From a checkpoint of a small sound classifier: 85.9 epochs.
Rows from block 3 of a small sound classifier, named by matrix and row number. Rows with one number belong to one neuron. Each number is 500 + 40 x the weight over its row's rms, rounded and kept within 0 to 999. All counts start at 0. Numbers have three digits each. After the name is the row's rms in percent of the matrix's.
After each neuron's rows are labels from the 100 clips, of 14848, where the neuron reaches its highest value: "top examples" is what is common among them. Only what is clearly more common there than usual is listed. The data: synthesized solo parts of chorales (CocoChorales).
# fc1: MLP up (model.blocks.3.mlp.fc1.weight, 1280x320), inputs 160-319
# fc2: MLP down (model.blocks.3.mlp.fc2.weight, 320x1280, transposed), outputs 160-319

fc1.604 110:493455503450490510531490492494516538428514445585503453547516519567545525438507539469506530555509456466580509491493497411573536420474536510537478489504475443458586493500480502445480538432465493527456470487474534422497505537467469559587487446555555450447523468546514583465457503516431500534484554546477487550457498455469480489546448476518493536493475408456498448423507523493462494537512508528517486475556529517445545482472443500492461446489498481581478416502523565503485517485465489
fc2.604 105:527476462540490546471530543567485511462445516438475550554498473532482466499494476550562451540573466496476449490573538507467529498524557493453455553471486460460429507477536479575434451474519537486421476511438470527496439518482455501450465497487513490447524466498474493469558472473502509506503491466564564499522415547520477510436513517458433482528494520470486548454525502533519539545497492496535542495410591480544503557573562544467535443447526473512563479503450500519457518536508558
top examples: violin; note A#4; note G#4; viola

fc1.399 095:485560476508499542472496459493501542548456471531498503551430407507486498510532503487499509402451536483557525494524429532485514438532477448506519560470422526484516462525474566521538473537548492437469511442489527536507506474523431556499489489515533529438450488511497471531473497501519470483456350568429520460572473505573524440526537515479489521512488427523440484467471553514489472537510539470547503486545458546449570479500526496548494485474483391485472527492525509480534470532502530
fc2.399 102:450507482496547487508487515503493467513452570540455464464504550523503457524480533500448564505471517471479549594502585516560441591513546458488513445541535379538487506497434550516481491542486440531518546476482495435466566547442435420532351522535420541574456491481453467576512547508480445463489508497429489536483591500499561570427502483461460483470461526461507540544481510458505551526498475478497446481506546465498454459427505470504505529594489621499496488497453533534459477552502523
top examples: trombone; note D#4

fc1.595 101:556529515455492461499486441557500517491559439440559525497473547574511515562475541500508502439503517491496475475489456471492521545536504497522504462409516500559504507512510545471484463492400481455483521454446585557552471475514437472498515513489465511548499489431462475473516490421588521450423435477561514487554532411453495514440477471511527493496574451492497514410474501494533482499482551386482461530520515516549512472461546497476477506538502495479497493476460531485564510511516430
fc2.595 096:430455529642565501458461466455527454505444543517578479468490594556455545466489474510443421458517472533528558503535576502542497545554469495531524531498517475543510546483515481468474476441435464452446504551539458474513441537466490514494489474464470486492575545505484482461510476619456468441500621546471505509521528460514522488484524564511579503473487509499444526524501485508521506482523500519491532472525556543426558469531539497446493513497559551502512588479533502528514487504498533
top examples: violin; note F#4; note B4; note A4

fc1.148 097:414533499519501552531467531428427459494483477611533567426489503544521509485424484493519596449570500496495452505530522394494504476499494517473553522533500487515491554490469474436532494541444455549481498532480489542505504527465476512542557496491477533455468508503486508549542464500530460502456508469548565465490521543531449474516398516477576465451587483495496541603429495540518552435476444503529552452484413501484504477506544519520469483501447566523456513526452468534480548532487475
fc2.148 098:459505487534430533443410474491455560489553577445469500590546532426426535466472573500483514493430500477555546536479443513477566499471545560524452516509490524537457535467522473550510450525499494503479533405513512514543531486493519583498480518474535517511491532501547570511465570507437562536495525487478445455485453490451466531501539448531497562467497508401454477446499516497523496555526532442422514491489528514427439537444526496478580538522533428469524521462386508527494576477555522
top examples: double bass; note G#3; note A#3

fc1.80 100:465471511517571482570550466592497524465490512549538497517467444516545552420494463580404524537454431488512444469438490467499504460480539522501502478468448547547477483544559534482498522498485556516440551501510516472434521483511511498437502498532467501591465530518444479510520512487496466430402450511536508522505451455475492508480522539514445530474512522507402455481492567526531492509499452426541526461462514532432531516517491515474520455463470473486468524467478489521594477418518564
fc2.80 086:523517576540468537465504532566518476500521491449456523482471563507466484553487468573499505482520498465575476580523482503493573529542528420543532514486507544470512412481524577513420470487494491550523488464483519538481512469451465497439512534487514503481470482484500535475505510558520488489472461551560485495454586456496542477507510527509622475499503546475529475450489493508483493453542462483530556460542501465451510467487499478490465532439480520545547538466569485544574463563548528
top examples: violin; note A#4; note F#4; note B4

fc1.442 097:459465513516455532514539471536512500453511541488519485503502544472483532510509476505401469427507488457542512516486457536514510528497502485443529479501549527524504492490499516570513497530515522450455393467449576530424546470504444522512528462534493540506486538485464513519555569487416457533554443517489525431505506444464505534546490488463519458603491565452532524468517565464507507514531592480528483553478442484443526508434519462489527515420462451455421517452452524534484488455467454
fc2.442 102:498488519463540488505560500527435566475425545481461505510511466493519425542480552455559495531553534494430516506485450495412517552487458510525593476494483482505434514518501457455491452472521444545575500512477536437487491609464510582502484507482553406554541546511518469558432506512495499448487446519489507478506515616559538600466524480503460461504556491521473480501508511462529513477398496530506537501510566460542453440483419561469524517581459489514559520477531532539536449530551467
top examples: viola; note F#4; note G#4; note G4

fc1.360 100:426523522505507493520498504536549524450472496502470448495449525497445503544457521476455500505420563499464477539566564461504544462517531483513502484482545486486470547470483508417491421482530501506550493555517483542450521445522441564429416497541519517480546483515514544477522508458519453513474485463448421563490597541456538507461553532510569479458479521520491450504505444494476496549447419501576512503485451490477540468563530517544539528461519469527466438500401527519440524460533531
fc2.360 099:567478517498497508478520501479534509496498493554478481512495557533540384469565434433520488437530455512425535498436488492389447504501429553460444472520436497500468462480545471565537576489517529432418533420461415530418455507507511492517534531512490513569491458518476458469563476613527545483543466485490551457579542547437510454531466513431461468618545459530504466518493504476524513501478465395449409572503529512524467476538527500466469459450505533513468557522501498509482496504477491
top examples: trombone; note F#4; note F4; note E4

fc1.69 106:509444498525534479552492469525430492543511551554463461524553474445548405459523483580463461459528519467474395550514423546460521498480444480519488526524473532594495594424483502452564485461550457470480551580494506452513468453502493481478504560581532570408485460524521467478502516532540452518494476539509476451518503543439542519498426472500489492453458517571539452509542445441446475517556500512541521512455536531524558530467507544421532483476558455522554497509499466505473475489470514
fc2.69 101:486563516524515468494567463441485520454475403521538610468490566543529445538535499565501512503490426461434576537422494511493520575464455519554467447543477538469525434569480585556530441564455535461478493527442548497575495492489530509463464507526496483411538482468507432465506500452556446523515531482462496474467522499450432428564511477546577522550532539517507482483439491585507520474506550584492494530524520500504527535408549481605472530466542490456478523485550514556535495494457496
top examples: bassoon; note D#4; note D4; note C4

fc1.464 089:490525542502479553542558534450508523433486439574542545539519456492417488582493461479506477490552464525434442519517564401538499495521526468480452515429511514462499565525521481452508475471458459461553440513563506481434512496487513502489551536499569484491459440447450468462510473481416504460475500412493455472555538433495494519502544539487535472511522456509544494493510448524541494411463597489526515473488428518442440411550499526546542473481485510550466495495482503457520464507567479
fc2.464 112:447508508516453508471469507399497542505495476501505517542476481518420599451453542498524490572551499461539551504464530489548495516487484524504481514505511612474426461459505431537456482464490460529501454558531446510505485493490582502482506489558549487482480502371504456522465474503456451494499583556605483503476442498448472464484525466510439510520542454479516473475452510512494538482475508454428520501475509535496452526508511533571529511529555521462485459558460523500447492469496498
top examples: double bass; note B3; note G#3

fc1.543 110:526428527529430508523506502461474512453512460556515482500514563548556507500449457509595506535500481433448494464472458541537515475518501448573461416507498529641506527519558582545529487492508433497510476540553539500478486496464519448420532506507566506442444481460480462451486427535454426517536492519515558503492532501479506497529508474440515513462485463488566510437450479526500520512424485559525494478497446513572478444493477607498541463460562544509554498481422606478478470507444524
fc2.543 105:450492577472461515521598511537467518503518497474536536538508448466468468510544501502448540486500462461517490449522545468534554482518492491466529539451499513429532476496489462523485569564490569596520520499513532567478492502566485529465470511542493566468389461520491502508514495481492535528554388499485458485491495493562506481434522525540498558572516499466505502494478496497519450495425525472458478461499467484491522521520526433526428485497491497462480504506500474532608471536507496
top examples: viola; note G#4; note D#4; note F#4

fc1.599 111:515475518467513472470541566522492546480479538486497536499530423498578498511471540464427578510517500459525475541507509474448523412518559497487506478403553544504564528512447461558504490448439441518513541525556477513524361545488642502464477541464518533479452483453565598463528462419522445532555411561447510561603529504503520548475545485473450545505494493575512509449532497512541483472535486485492427509486472535472494501497483543500515491499476578513496467523462478506448502510537538
fc2.599 101:495525505544522524473515547540502431483495479511492567532535491467464405502534449509493512504481436554512530475514460560486529511500486458544521560473447445485464477535503530515514493466514614516460513517563477447521499434425501546482519414503506511485451502477426449479609550549492499487529466514516526594510384487501458548521559560504453558481488512569565462536561460512532536513576518482414519526503559472500531543539569538508504425494573498478540481436526472467515446560534499
top examples: bassoon; note E4; note C#4; note C4

fc1.644 113:457431501502467459500452528448530533479527456524498403481495435529555482518494433538399471534526529532512475450482517480516547511560459478553420458460530485458584467538533559482487553555436481490403445531477516515432462466484496527508531473537537443567532464486557552492562513451557477469548481514536535479526557480552491441411504544469489536412530501466488473436490512492495545496476487553501600477503546534504504442481511515460478522456523469514535523561497563490459448471463491
fc2.644 106:581468540513463557520564560512520540465497520555502531536479564543501494511545491518567504452546500534491549509506498552578555514467539472511534520542511531494490471502466493499514487515463423518477515510471483486509521469449486558398543488430576476515426471514513495496499483488475515477546524574528503483481458523526464489544501537433487528495469506517530435510514473606529474499541503564516469510499464531496538495644556529501474363480563555474542476465584520484534492550521515
top examples: viola; note F4; note D#4; note C4

fc1.238 107:522456433498500491524506454521519509507527462469479530534528551533523534546504432481545517494519543471534522515488510490514584489474571484441519434457513493562472578505460471558430509438450527579517465483528447452455448513522499514479541407421439484477501466490455541481516478459512547392515493503399431546539522476451504521505519466477432494490541497467490622540558527439572496526496501469504524488561551535502477453526522566494513470528498523468513439624458456439406527450479485
fc2.238 101:512519516592498573533496507523540409507464557451485514530589511543470461540426461477505458485495471503534530501460433483504523504487482484501538543467512552463542509505504445465454479420464503482492523473482466513494483475509487479457551467453458519537460464515513452486516541435533525480521507505498515559510471451460503565565507533498482570469516523547522501507531471513542504522580576546543555434502510467546552508620530490534535459468578584502537469503482419502488483550556508
top examples: trombone; note A4; note G4; note E4

fc1.420 095:534461471451491498468437516511560534444488525469448492447418508545540458503489501495510505470417544447556559501510480432523566499475489526522472548503496498530539504456428381462515502451492472498516529452539513535496506471561488495503425518535579475534513488508511461468486464476505445478519440459510442533503429563520502501437510574461499470465493523532463496549546425455465542450482482521544480490516465460514490493539492534492542491423455446494441502448444489544454475502502490
fc2.420 125:467485479554452507494459428582536443523513470548517433452496563512519416477476503471560541491524555443544457554442527533463444539522488526490486449478431528491472531519574526555510555553459548477532476444564423482405470576491525492528485514546457486503487470487450483503444559528542474547413533439511570455499532495521504453504503563414501525634561536505538469491451495509493483501461466450517500557487514568530504481477437479522551558445527530459475548526512496542544512483440515
top examples: trombone; note C#4; note F4

fc1.588 093:487477476539508476462512506480452469505531551493494506537504447451515443509483480519506481526553485530493482492527468526547512485481574501503464507482455428533461520464548540498531504480549424524538469560444595543508434511517497513441508542501539510443524459446510471534423487502542412475502408493541487468529492484504535477509510528469555502575463527503526570435420578446463507538446563509497502519479465586473579554519471545580540589528492445588507558538496483471467397456543510
fc2.588 090:482503538512501530493557503447519465510500501491480479526503503482525476499519407485516435503468548471428520490439488534473484498556456459466506524498544526525484507558415538464522473522475493495557526513497546557490497512506554483521487554491550470498528516487520516485469503543498542589489471491521527458476531564451549517419537490481481558514544537501532522509488517564470441580507520432530534564476490500530500516533540498562540504465455467457511512503542473498548516539543492
top examples: viola; note G#4; note C#5; note A#4

fc1.495 099:459540514462469483512546486504532483537488471479530543537563464547541510515452444509558450559560511520525485482529473483549585448537520538529462485454593504502541531512501497545574499549517462454536532497519582530425496453522533498523512463427528461451518486494490473496543448504574451479544490471512517527512507431504448486478558518514576434525584506502472526510526519466536462483587473544508454594535448421528441407572481514484541531479425537575478506527498519513488443482527473
fc2.495 095:541559568508420522482497573493485515484521467513489492530445471454437497497512535592473490487496463581524514474508588472545490540454524510497479519501514571503474491524418566510487470435468519519498519507503463527494491511545480570521570470468501495474475504511539509566477506522528483471553588464558440583460457440454504486543516520562450480498509510511537528427471529456477486480486549435395551396558489508529458521527521506493467502487425465523501527572445495500534507586463537
top examples: double bass; note C4; note C#4

fc1.519 090:498510542550505419443594509551519532462529534508480482446518426523557400494429413500510463549489470490469499420438502516518498454505538496503485511518482434487505453467522553513510501505494403517521544499421525502523485463508480466504477563556513489456481463447465436538509431546509457496531422521515466449484596480447557465513538450482569514532512466484582520489389484518535482487475528530512536464456469613503497562574474515551495572476533511551519566534488530462451490477506529
fc2.519 083:497439523511509518478570500433502447550523508423517455502498519488500493504503473573539477543509543483411490477456483511504535477534464478483506515477539472512454525553433462487544529516476513486478516442503535545547499542423575480470468489463586454498535512525550540485494559475588498633522442508550478529465464618509572460508512508519503571534522535520481484459518541507499509573501484483526532521523499505518483517482559471568510527426444428431476497470503487491417501508485480
top examples: viola; note A4; note G4; note A#4

fc1.607 093:470492524433477494575549569465514522450513495555536541542508539472465437556413464440492471470531549462522454451556444430485524504533532512479464507418534484466502557502528484429560537465473430531498473476523596537367524464490481464484484520412550467510499420514484459507529459488470510487466583451508534474508519421561501517511494522521523430501582508509522545475475597496502529473493495515553545465450470451481475437457470545594535567472449519580517421581515446506525500481622524
fc2.607 093:462496538510471531464529486440497553528548505485487530497497495462453543460459539495483521483506499528499528479530469509518506489514549537481464509434490539555450544526478505502490435483533439519509485534506589562481504399517522507503525547534559512513543525489508615545549442474416464537517531413625530485521476514465499510478543541529516475510530512525484500480472529506549560529499499437422559470467472531514436595468584560588488517534494447559446444536469470511460496494620528
top examples: double bass; note A#3; note F#3