From a checkpoint of a small sound classifier.
Model: 7.45M parameters, mfcc input, arch transformer, norm rmsnorm, activation gelu, layers 6.
Training: soap at rate 0.0017, 13100 steps, batches of 256, held-out accuracy 100%.
Data: trained on synthesized solo parts of chorales (CocoChorales), 39062 training examples.
Rows from block 2, named by matrix and row number. Rows with one number belong to one attention dimension. Each number is 200 + 40 x the weight over its row's rms, rounded and kept within 0 to 999. All counts start at 0. After the name is the row's rms in percent of the matrix's.
# q: attention query, key and value (stacked) (model.blocks.2.attn.qkv.weight, 960x320, the q third), inputs 160-319
# k: attention query, key and value (stacked) (model.blocks.2.attn.qkv.weight, 960x320, the k third), inputs 160-319
q.151,126,185,260,221,210,254,179,257,155,155,237,214,204,165,210,157,166,138,116,158,143,224,119,226,241,129,241,158,260,238,241,179,169,274,199,183,126,157,191,112,222,199,142,198,174,185,166,135,161,170,217,276,193,188,196,145,187,182,122,282,175,196,103,183,195,134,169,187,203,225,173,199,201,224,233,210,254,123,164,203,209,188,177,207,226,154,284,206,207,171,204,159,203,221,223,224,214,224,220,183,197,184,170,182,203,170,176,193,246,208,120,193,276,133,134,179,174,193,211,216,237,225,203,225,166,201,203,254,220,222,226,217,165,174,225,182,116,210,165,141,185,214,177,102,161,108,204,282,217,214,120,148,179,215,164,130,232,200,193,234,183
q.152,114,166,222,130,122,223,146,145,150,111,182,223,174,204,209,179,169,147,122,120,218,228,143,187,194,141,214,147,235,256,244,179,131,216,143,211,190,177,141,112,259,179,175,228,259,168,204,192,181,144,288,234,214,245,150,123,143,223,164,227,229,207,131,128,197,190,135,201,179,225,174,183,213,121,159,211,256,141,234,201,286,134,166,137,160,165,282,251,233,182,237,189,247,211,217,218,268,193,188,212,199,192,242,216,271,221,242,180,181,222,162,186,249,180,106,125,138,214,219,242,180,209,235,199,202,190,220,171,186,179,227,210,200,230,268,226,228,194,235,189,189,206,177,167,239,175,188,267,160,284,161,168,229,189,211,195,198,206,219,165,253
q.153,085,204,201,191,152,261,229,231,171,205,190,267,204,232,160,112,258,280,270,179,258,133,287,186,180,216,254,198,232,188,162,192,217,174,216,146,228,155,245,164,174,224,214,174,181,224,226,142,173,191,188,179,157,177,229,208,160,140,169,281,186,158,229,212,221,218,240,200,287,185,229,75,226,177,214,248,218,226,229,173,217,144,211,234,278,201,259,213,197,167,251,248,204,208,148,179,153,248,190,202,139,219,189,227,164,165,195,166,229,180,190,175,197,226,290,97,197,208,213,212,164,185,188,196,172,214,285,172,223,153,200,200,222,259,216,184,171,167,246,190,185,164,211,328,189,211,199,234,161,272,168,143,229,225,219,257,202,195,196,189,196
q.154,096,194,210,127,209,167,185,145,170,203,145,234,185,179,163,215,156,189,200,222,226,173,178,178,147,250,286,213,194,222,191,184,221,248,218,214,169,199,241,135,152,230,178,173,213,153,145,191,174,238,239,226,244,251,182,220,264,276,193,267,186,207,182,190,203,170,192,222,255,153,167,258,181,173,216,178,226,218,192,211,218,241,237,195,213,223,242,182,193,224,160,201,159,161,195,174,191,221,206,170,154,139,160,168,149,181,265,188,113,143,196,170,157,223,196,258,230,156,209,187,217,179,211,288,190,224,166,224,178,197,176,184,208,190,99,231,173,224,207,207,228,187,200,255,160,146,181,270,176,155,224,221,257,221,99,180,201,199,135,172,173
q.155,098,217,235,265,229,257,155,253,195,252,155,249,274,132,217,159,243,212,253,199,192,177,248,212,146,212,124,165,184,104,241,181,182,177,212,176,184,198,182,168,136,218,227,202,182,226,184,245,266,215,130,242,227,116,274,133,114,222,213,103,233,272,229,231,233,187,138,102,235,140,194,173,233,270,192,180,237,272,187,160,148,65,234,191,215,186,167,210,145,181,170,214,237,170,194,213,219,214,172,215,238,169,226,212,246,232,200,182,240,242,219,222,198,262,257,187,276,186,194,143,133,170,179,213,218,134,179,207,209,163,264,237,193,162,156,176,197,204,173,184,162,249,244,103,219,197,207,155,207,203,213,211,210,197,132,212,178,156,172,266,229
q.156,134,280,228,250,249,184,227,233,259,189,236,204,246,216,212,250,287,207,226,285,205,159,238,226,213,234,214,205,178,192,169,139,214,170,253,161,304,212,263,178,194,163,223,168,199,256,170,219,212,240,178,160,202,212,164,299,199,242,229,192,261,141,332,200,199,216,232,201,209,209,265,150,153,198,259,193,67,236,211,243,207,193,167,226,193,186,164,186,160,216,166,212,166,204,211,205,197,239,187,208,176,237,231,218,138,219,180,236,193,174,195,131,180,247,216,230,174,181,168,189,211,235,205,179,218,236,167,224,220,229,191,174,194,206,136,199,244,215,227,241,219,183,173,232,188,222,147,186,202,207,248,202,193,228,215,190,184,245,241,185,178
q.157,102,146,252,134,172,288,171,207,174,205,227,132,101,249,219,165,159,204,235,149,212,176,174,179,137,205,188,75,184,226,239,149,104,185,133,193,152,215,205,281,217,171,216,224,183,176,170,194,173,198,258,255,294,209,244,130,211,221,190,226,196,217,145,181,121,100,220,193,177,151,207,254,178,168,104,165,305,134,188,105,201,215,154,192,145,225,230,199,184,214,212,148,197,199,195,166,156,187,195,202,244,201,173,216,215,212,170,188,252,248,210,183,200,239,226,188,207,201,208,169,234,208,206,185,214,216,232,171,161,176,271,198,224,202,209,155,176,200,166,166,192,199,272,230,192,195,209,179,210,188,172,222,245,158,211,240,202,221,185,196,206
q.158,105,173,209,222,183,254,239,252,192,172,277,162,210,206,276,238,200,194,243,186,200,196,200,183,214,154,230,190,247,272,260,227,271,261,166,227,88,211,233,276,194,161,214,238,188,210,212,244,215,203,199,194,243,184,228,126,223,173,145,273,163,228,116,203,180,179,247,207,127,156,218,220,243,131,190,218,241,168,155,225,212,257,167,187,172,204,277,237,214,208,242,211,224,213,220,212,215,260,237,199,232,220,176,211,221,212,187,204,185,196,190,175,216,152,208,196,231,170,202,237,260,210,243,212,174,244,329,323,225,181,251,241,168,199,250,231,191,204,220,171,222,146,188,251,212,195,248,185,196,185,210,187,180,224,187,204,232,216,213,164,205
q.159,090,242,215,183,238,162,259,233,244,176,258,197,223,164,165,172,219,195,186,202,143,218,109,186,195,237,234,209,197,299,208,187,211,216,200,238,184,171,155,233,219,172,234,219,178,268,249,259,253,196,177,225,164,230,48,177,206,145,223,158,181,214,89,231,226,163,238,247,213,222,203,192,205,184,169,266,198,218,195,229,158,188,183,144,186,173,166,250,185,241,121,189,232,192,203,249,187,198,214,237,168,234,258,237,180,242,189,160,56,168,190,231,191,152,144,239,163,114,234,235,193,200,193,172,199,219,103,240,160,249,211,190,172,239,201,193,173,230,184,147,147,179,195,181,146,169,222,192,178,255,163,244,153,173,219,210,213,143,218,165,154
q.160,093,151,208,61,229,204,226,136,171,192,245,189,260,219,269,280,159,159,225,129,182,215,152,166,220,259,263,235,289,159,237,244,234,222,157,209,140,208,159,151,211,236,92,176,206,133,164,246,207,196,253,175,260,193,172,233,228,203,217,266,219,236,151,266,222,241,187,238,163,154,210,156,207,217,226,222,266,181,218,243,217,198,159,235,214,198,278,191,227,220,245,171,248,185,232,252,181,184,215,193,174,210,227,256,260,193,265,276,202,225,222,190,296,182,173,188,180,259,208,191,255,299,263,196,207,199,170,246,93,212,206,232,170,239,217,219,232,146,144,248,258,266,196,193,234,163,215,200,183,181,220,165,227,226,183,212,175,241,222,208,254
k.151,124,265,152,221,167,220,258,258,215,272,181,207,172,300,199,209,281,225,182,175,258,124,241,227,265,261,232,247,191,234,164,159,216,189,280,212,190,165,179,275,215,142,239,192,273,177,153,186,224,238,227,199,229,162,218,236,191,196,270,153,296,184,272,145,149,141,197,205,164,242,208,173,265,167,197,243,192,234,211,249,253,144,118,205,263,214,186,177,183,254,253,209,241,157,207,153,253,208,171,166,202,224,240,193,192,158,196,252,215,173,191,163,239,176,231,182,185,253,131,221,156,229,243,155,279,156,190,93,180,173,141,194,233,166,205,140,262,146,207,207,212,177,109,228,119,168,193,175,170,184,191,237,188,156,138,205,178,176,189,187,192
k.152,107,198,186,192,212,167,232,200,206,237,165,199,165,172,185,157,258,317,157,195,170,183,196,202,178,232,220,182,171,221,192,131,137,198,260,196,192,211,206,210,188,140,123,205,194,171,201,187,264,202,227,219,257,116,170,225,251,259,276,146,239,195,254,184,208,125,187,187,201,129,185,190,234,216,175,171,126,266,304,193,176,170,168,232,215,242,210,198,130,230,188,252,212,202,298,188,214,190,168,203,186,166,199,210,110,135,243,222,170,253,185,211,196,200,175,174,201,187,153,248,175,260,253,233,228,180,256,153,217,211,158,180,190,174,207,161,290,193,200,185,256,167,130,234,135,239,190,159,202,169,194,212,162,146,215,178,183,101,248,206,223
k.153,092,191,251,179,214,133,271,230,199,197,238,225,249,144,195,136,211,146,158,148,206,241,158,178,236,180,200,204,143,160,205,132,139,255,182,238,259,176,173,204,234,134,187,168,121,150,153,77,153,179,219,208,151,185,252,229,161,158,149,242,173,169,168,158,193,215,149,181,281,224,125,182,223,288,177,166,204,171,214,256,248,140,233,208,223,164,288,204,188,194,247,183,246,153,220,266,148,200,181,209,161,156,202,136,196,207,193,184,245,265,156,203,152,145,175,189,152,247,149,283,181,254,273,213,241,194,258,225,154,191,182,227,180,202,255,138,173,145,157,242,126,179,148,205,223,220,223,176,194,256,153,208,205,229,215,126,295,246,227,200,210
k.154,094,161,193,216,227,197,185,209,228,218,206,212,130,269,201,198,201,196,183,218,256,194,197,158,242,153,221,233,214,185,240,205,260,143,200,242,185,188,221,226,258,239,179,161,223,152,238,197,170,264,190,195,179,63,170,197,121,133,177,152,243,197,219,222,192,161,242,257,164,249,179,172,207,262,178,204,236,189,220,104,215,196,188,229,185,160,192,252,179,170,286,80,220,214,245,212,194,258,265,275,192,203,157,106,276,158,198,232,283,209,223,182,168,157,165,150,206,229,170,146,208,248,237,208,158,170,200,157,153,241,180,206,178,216,181,221,210,250,236,149,193,217,224,198,261,278,254,146,145,206,229,154,173,166,139,225,215,257,190,231,189
k.155,090,228,190,196,175,149,192,154,157,150,168,183,215,234,187,263,211,169,240,154,191,170,248,119,175,180,198,157,144,264,153,259,268,177,188,176,242,212,111,177,262,184,263,262,207,242,201,156,189,99,151,188,167,237,179,143,219,223,120,228,202,250,178,185,167,224,200,228,253,224,158,229,204,113,226,275,251,218,182,282,200,229,244,196,228,177,215,203,207,189,171,191,217,129,166,215,222,161,217,204,208,168,163,198,181,239,181,108,179,133,264,233,129,230,259,123,272,127,281,225,169,182,196,223,244,251,204,203,193,149,222,245,181,238,281,151,174,223,297,200,183,212,224,213,210,141,204,188,218,246,140,186,202,194,222,168,181,199,162,194,217
k.156,124,171,231,179,132,223,154,196,190,121,225,206,232,149,230,165,187,150,214,210,203,280,126,254,189,112,189,154,195,209,213,238,140,225,106,172,218,207,201,190,236,179,239,164,225,217,125,269,142,210,229,192,192,167,185,208,182,193,164,198,178,215,149,233,191,181,183,203,193,241,186,140,147,180,215,195,186,150,210,278,214,187,230,156,137,229,238,201,238,173,221,79,179,291,206,233,218,215,199,206,152,215,238,265,215,247,204,202,243,166,132,207,267,210,141,155,183,132,196,227,214,231,149,139,198,211,247,225,205,183,254,208,170,199,190,214,194,165,173,247,155,224,296,173,243,189,212,254,179,274,248,150,242,270,264,191,173,256,223,189,108
k.157,100,227,199,227,191,178,296,186,186,210,166,104,146,239,210,204,273,185,198,197,170,234,218,129,182,259,193,199,171,216,198,191,191,222,219,123,194,176,209,226,231,201,163,267,126,164,309,213,216,192,163,164,183,251,191,116,184,247,145,188,157,140,193,167,213,197,204,246,234,181,172,215,238,129,200,184,156,214,205,191,170,287,105,242,135,248,237,214,130,225,237,213,182,153,250,178,153,203,188,203,150,251,174,145,109,261,228,203,194,173,210,200,104,254,212,208,198,222,282,114,230,194,220,128,263,234,262,227,205,171,147,197,242,268,191,177,278,190,138,222,271,169,236,274,228,197,180,223,273,192,216,217,170,226,262,207,161,189,241,166,195
k.158,105,150,175,185,213,197,264,226,154,296,211,200,193,209,243,234,230,237,185,282,220,105,220,146,196,271,247,227,240,202,182,159,248,211,208,273,122,178,262,223,202,234,155,198,219,178,247,147,253,274,151,153,189,191,231,205,200,205,267,147,111,183,229,174,148,200,227,145,199,151,140,181,200,173,227,163,150,189,188,211,189,227,114,211,210,222,149,206,167,250,218,258,214,230,135,199,206,226,188,64,163,219,194,254,211,206,240,257,174,247,225,203,194,172,279,245,198,266,210,143,191,234,281,163,246,239,230,322,252,132,141,240,206,237,112,202,246,176,129,151,249,221,189,231,217,230,181,176,138,183,138,188,160,232,186,204,205,212,205,188,168
k.159,091,172,136,166,125,232,214,161,185,234,114,235,178,207,206,242,191,270,215,213,196,164,189,226,220,173,190,165,154,177,259,166,206,133,214,221,202,134,183,249,133,241,184,188,243,213,215,261,220,214,197,197,206,259,209,263,148,207,228,182,255,226,276,232,186,239,262,170,162,145,193,181,186,264,240,229,184,180,112,223,185,245,182,197,171,158,197,163,184,166,139,221,254,146,220,223,157,168,272,263,220,250,201,212,194,223,210,227,237,257,198,220,209,179,200,213,158,230,247,260,197,253,162,143,141,107,196,256,190,177,207,230,230,211,229,192,180,211,191,136,188,194,156,191,218,190,209,152,201,193,222,284,121,233,160,255,169,245,177,113,210
k.160,100,167,118,193,237,197,94,203,110,143,206,121,153,164,218,157,213,190,183,184,169,219,159,191,204,140,179,216,213,249,175,184,82,217,190,279,241,149,203,221,143,189,153,239,250,191,251,169,246,204,229,168,207,261,235,183,160,144,181,174,191,175,174,145,150,174,177,137,169,211,183,213,159,246,195,227,129,202,193,142,205,246,195,132,178,251,159,184,204,142,229,264,129,167,186,161,182,165,281,226,198,212,190,153,148,309,131,138,199,273,151,203,207,267,219,235,205,254,176,181,270,154,182,277,124,210,175,152,108,228,226,181,221,242,170,220,210,179,179,261,241,245,243,158,197,183,199,163,180,132,205,233,170,168,221,178,126,164,163,145,242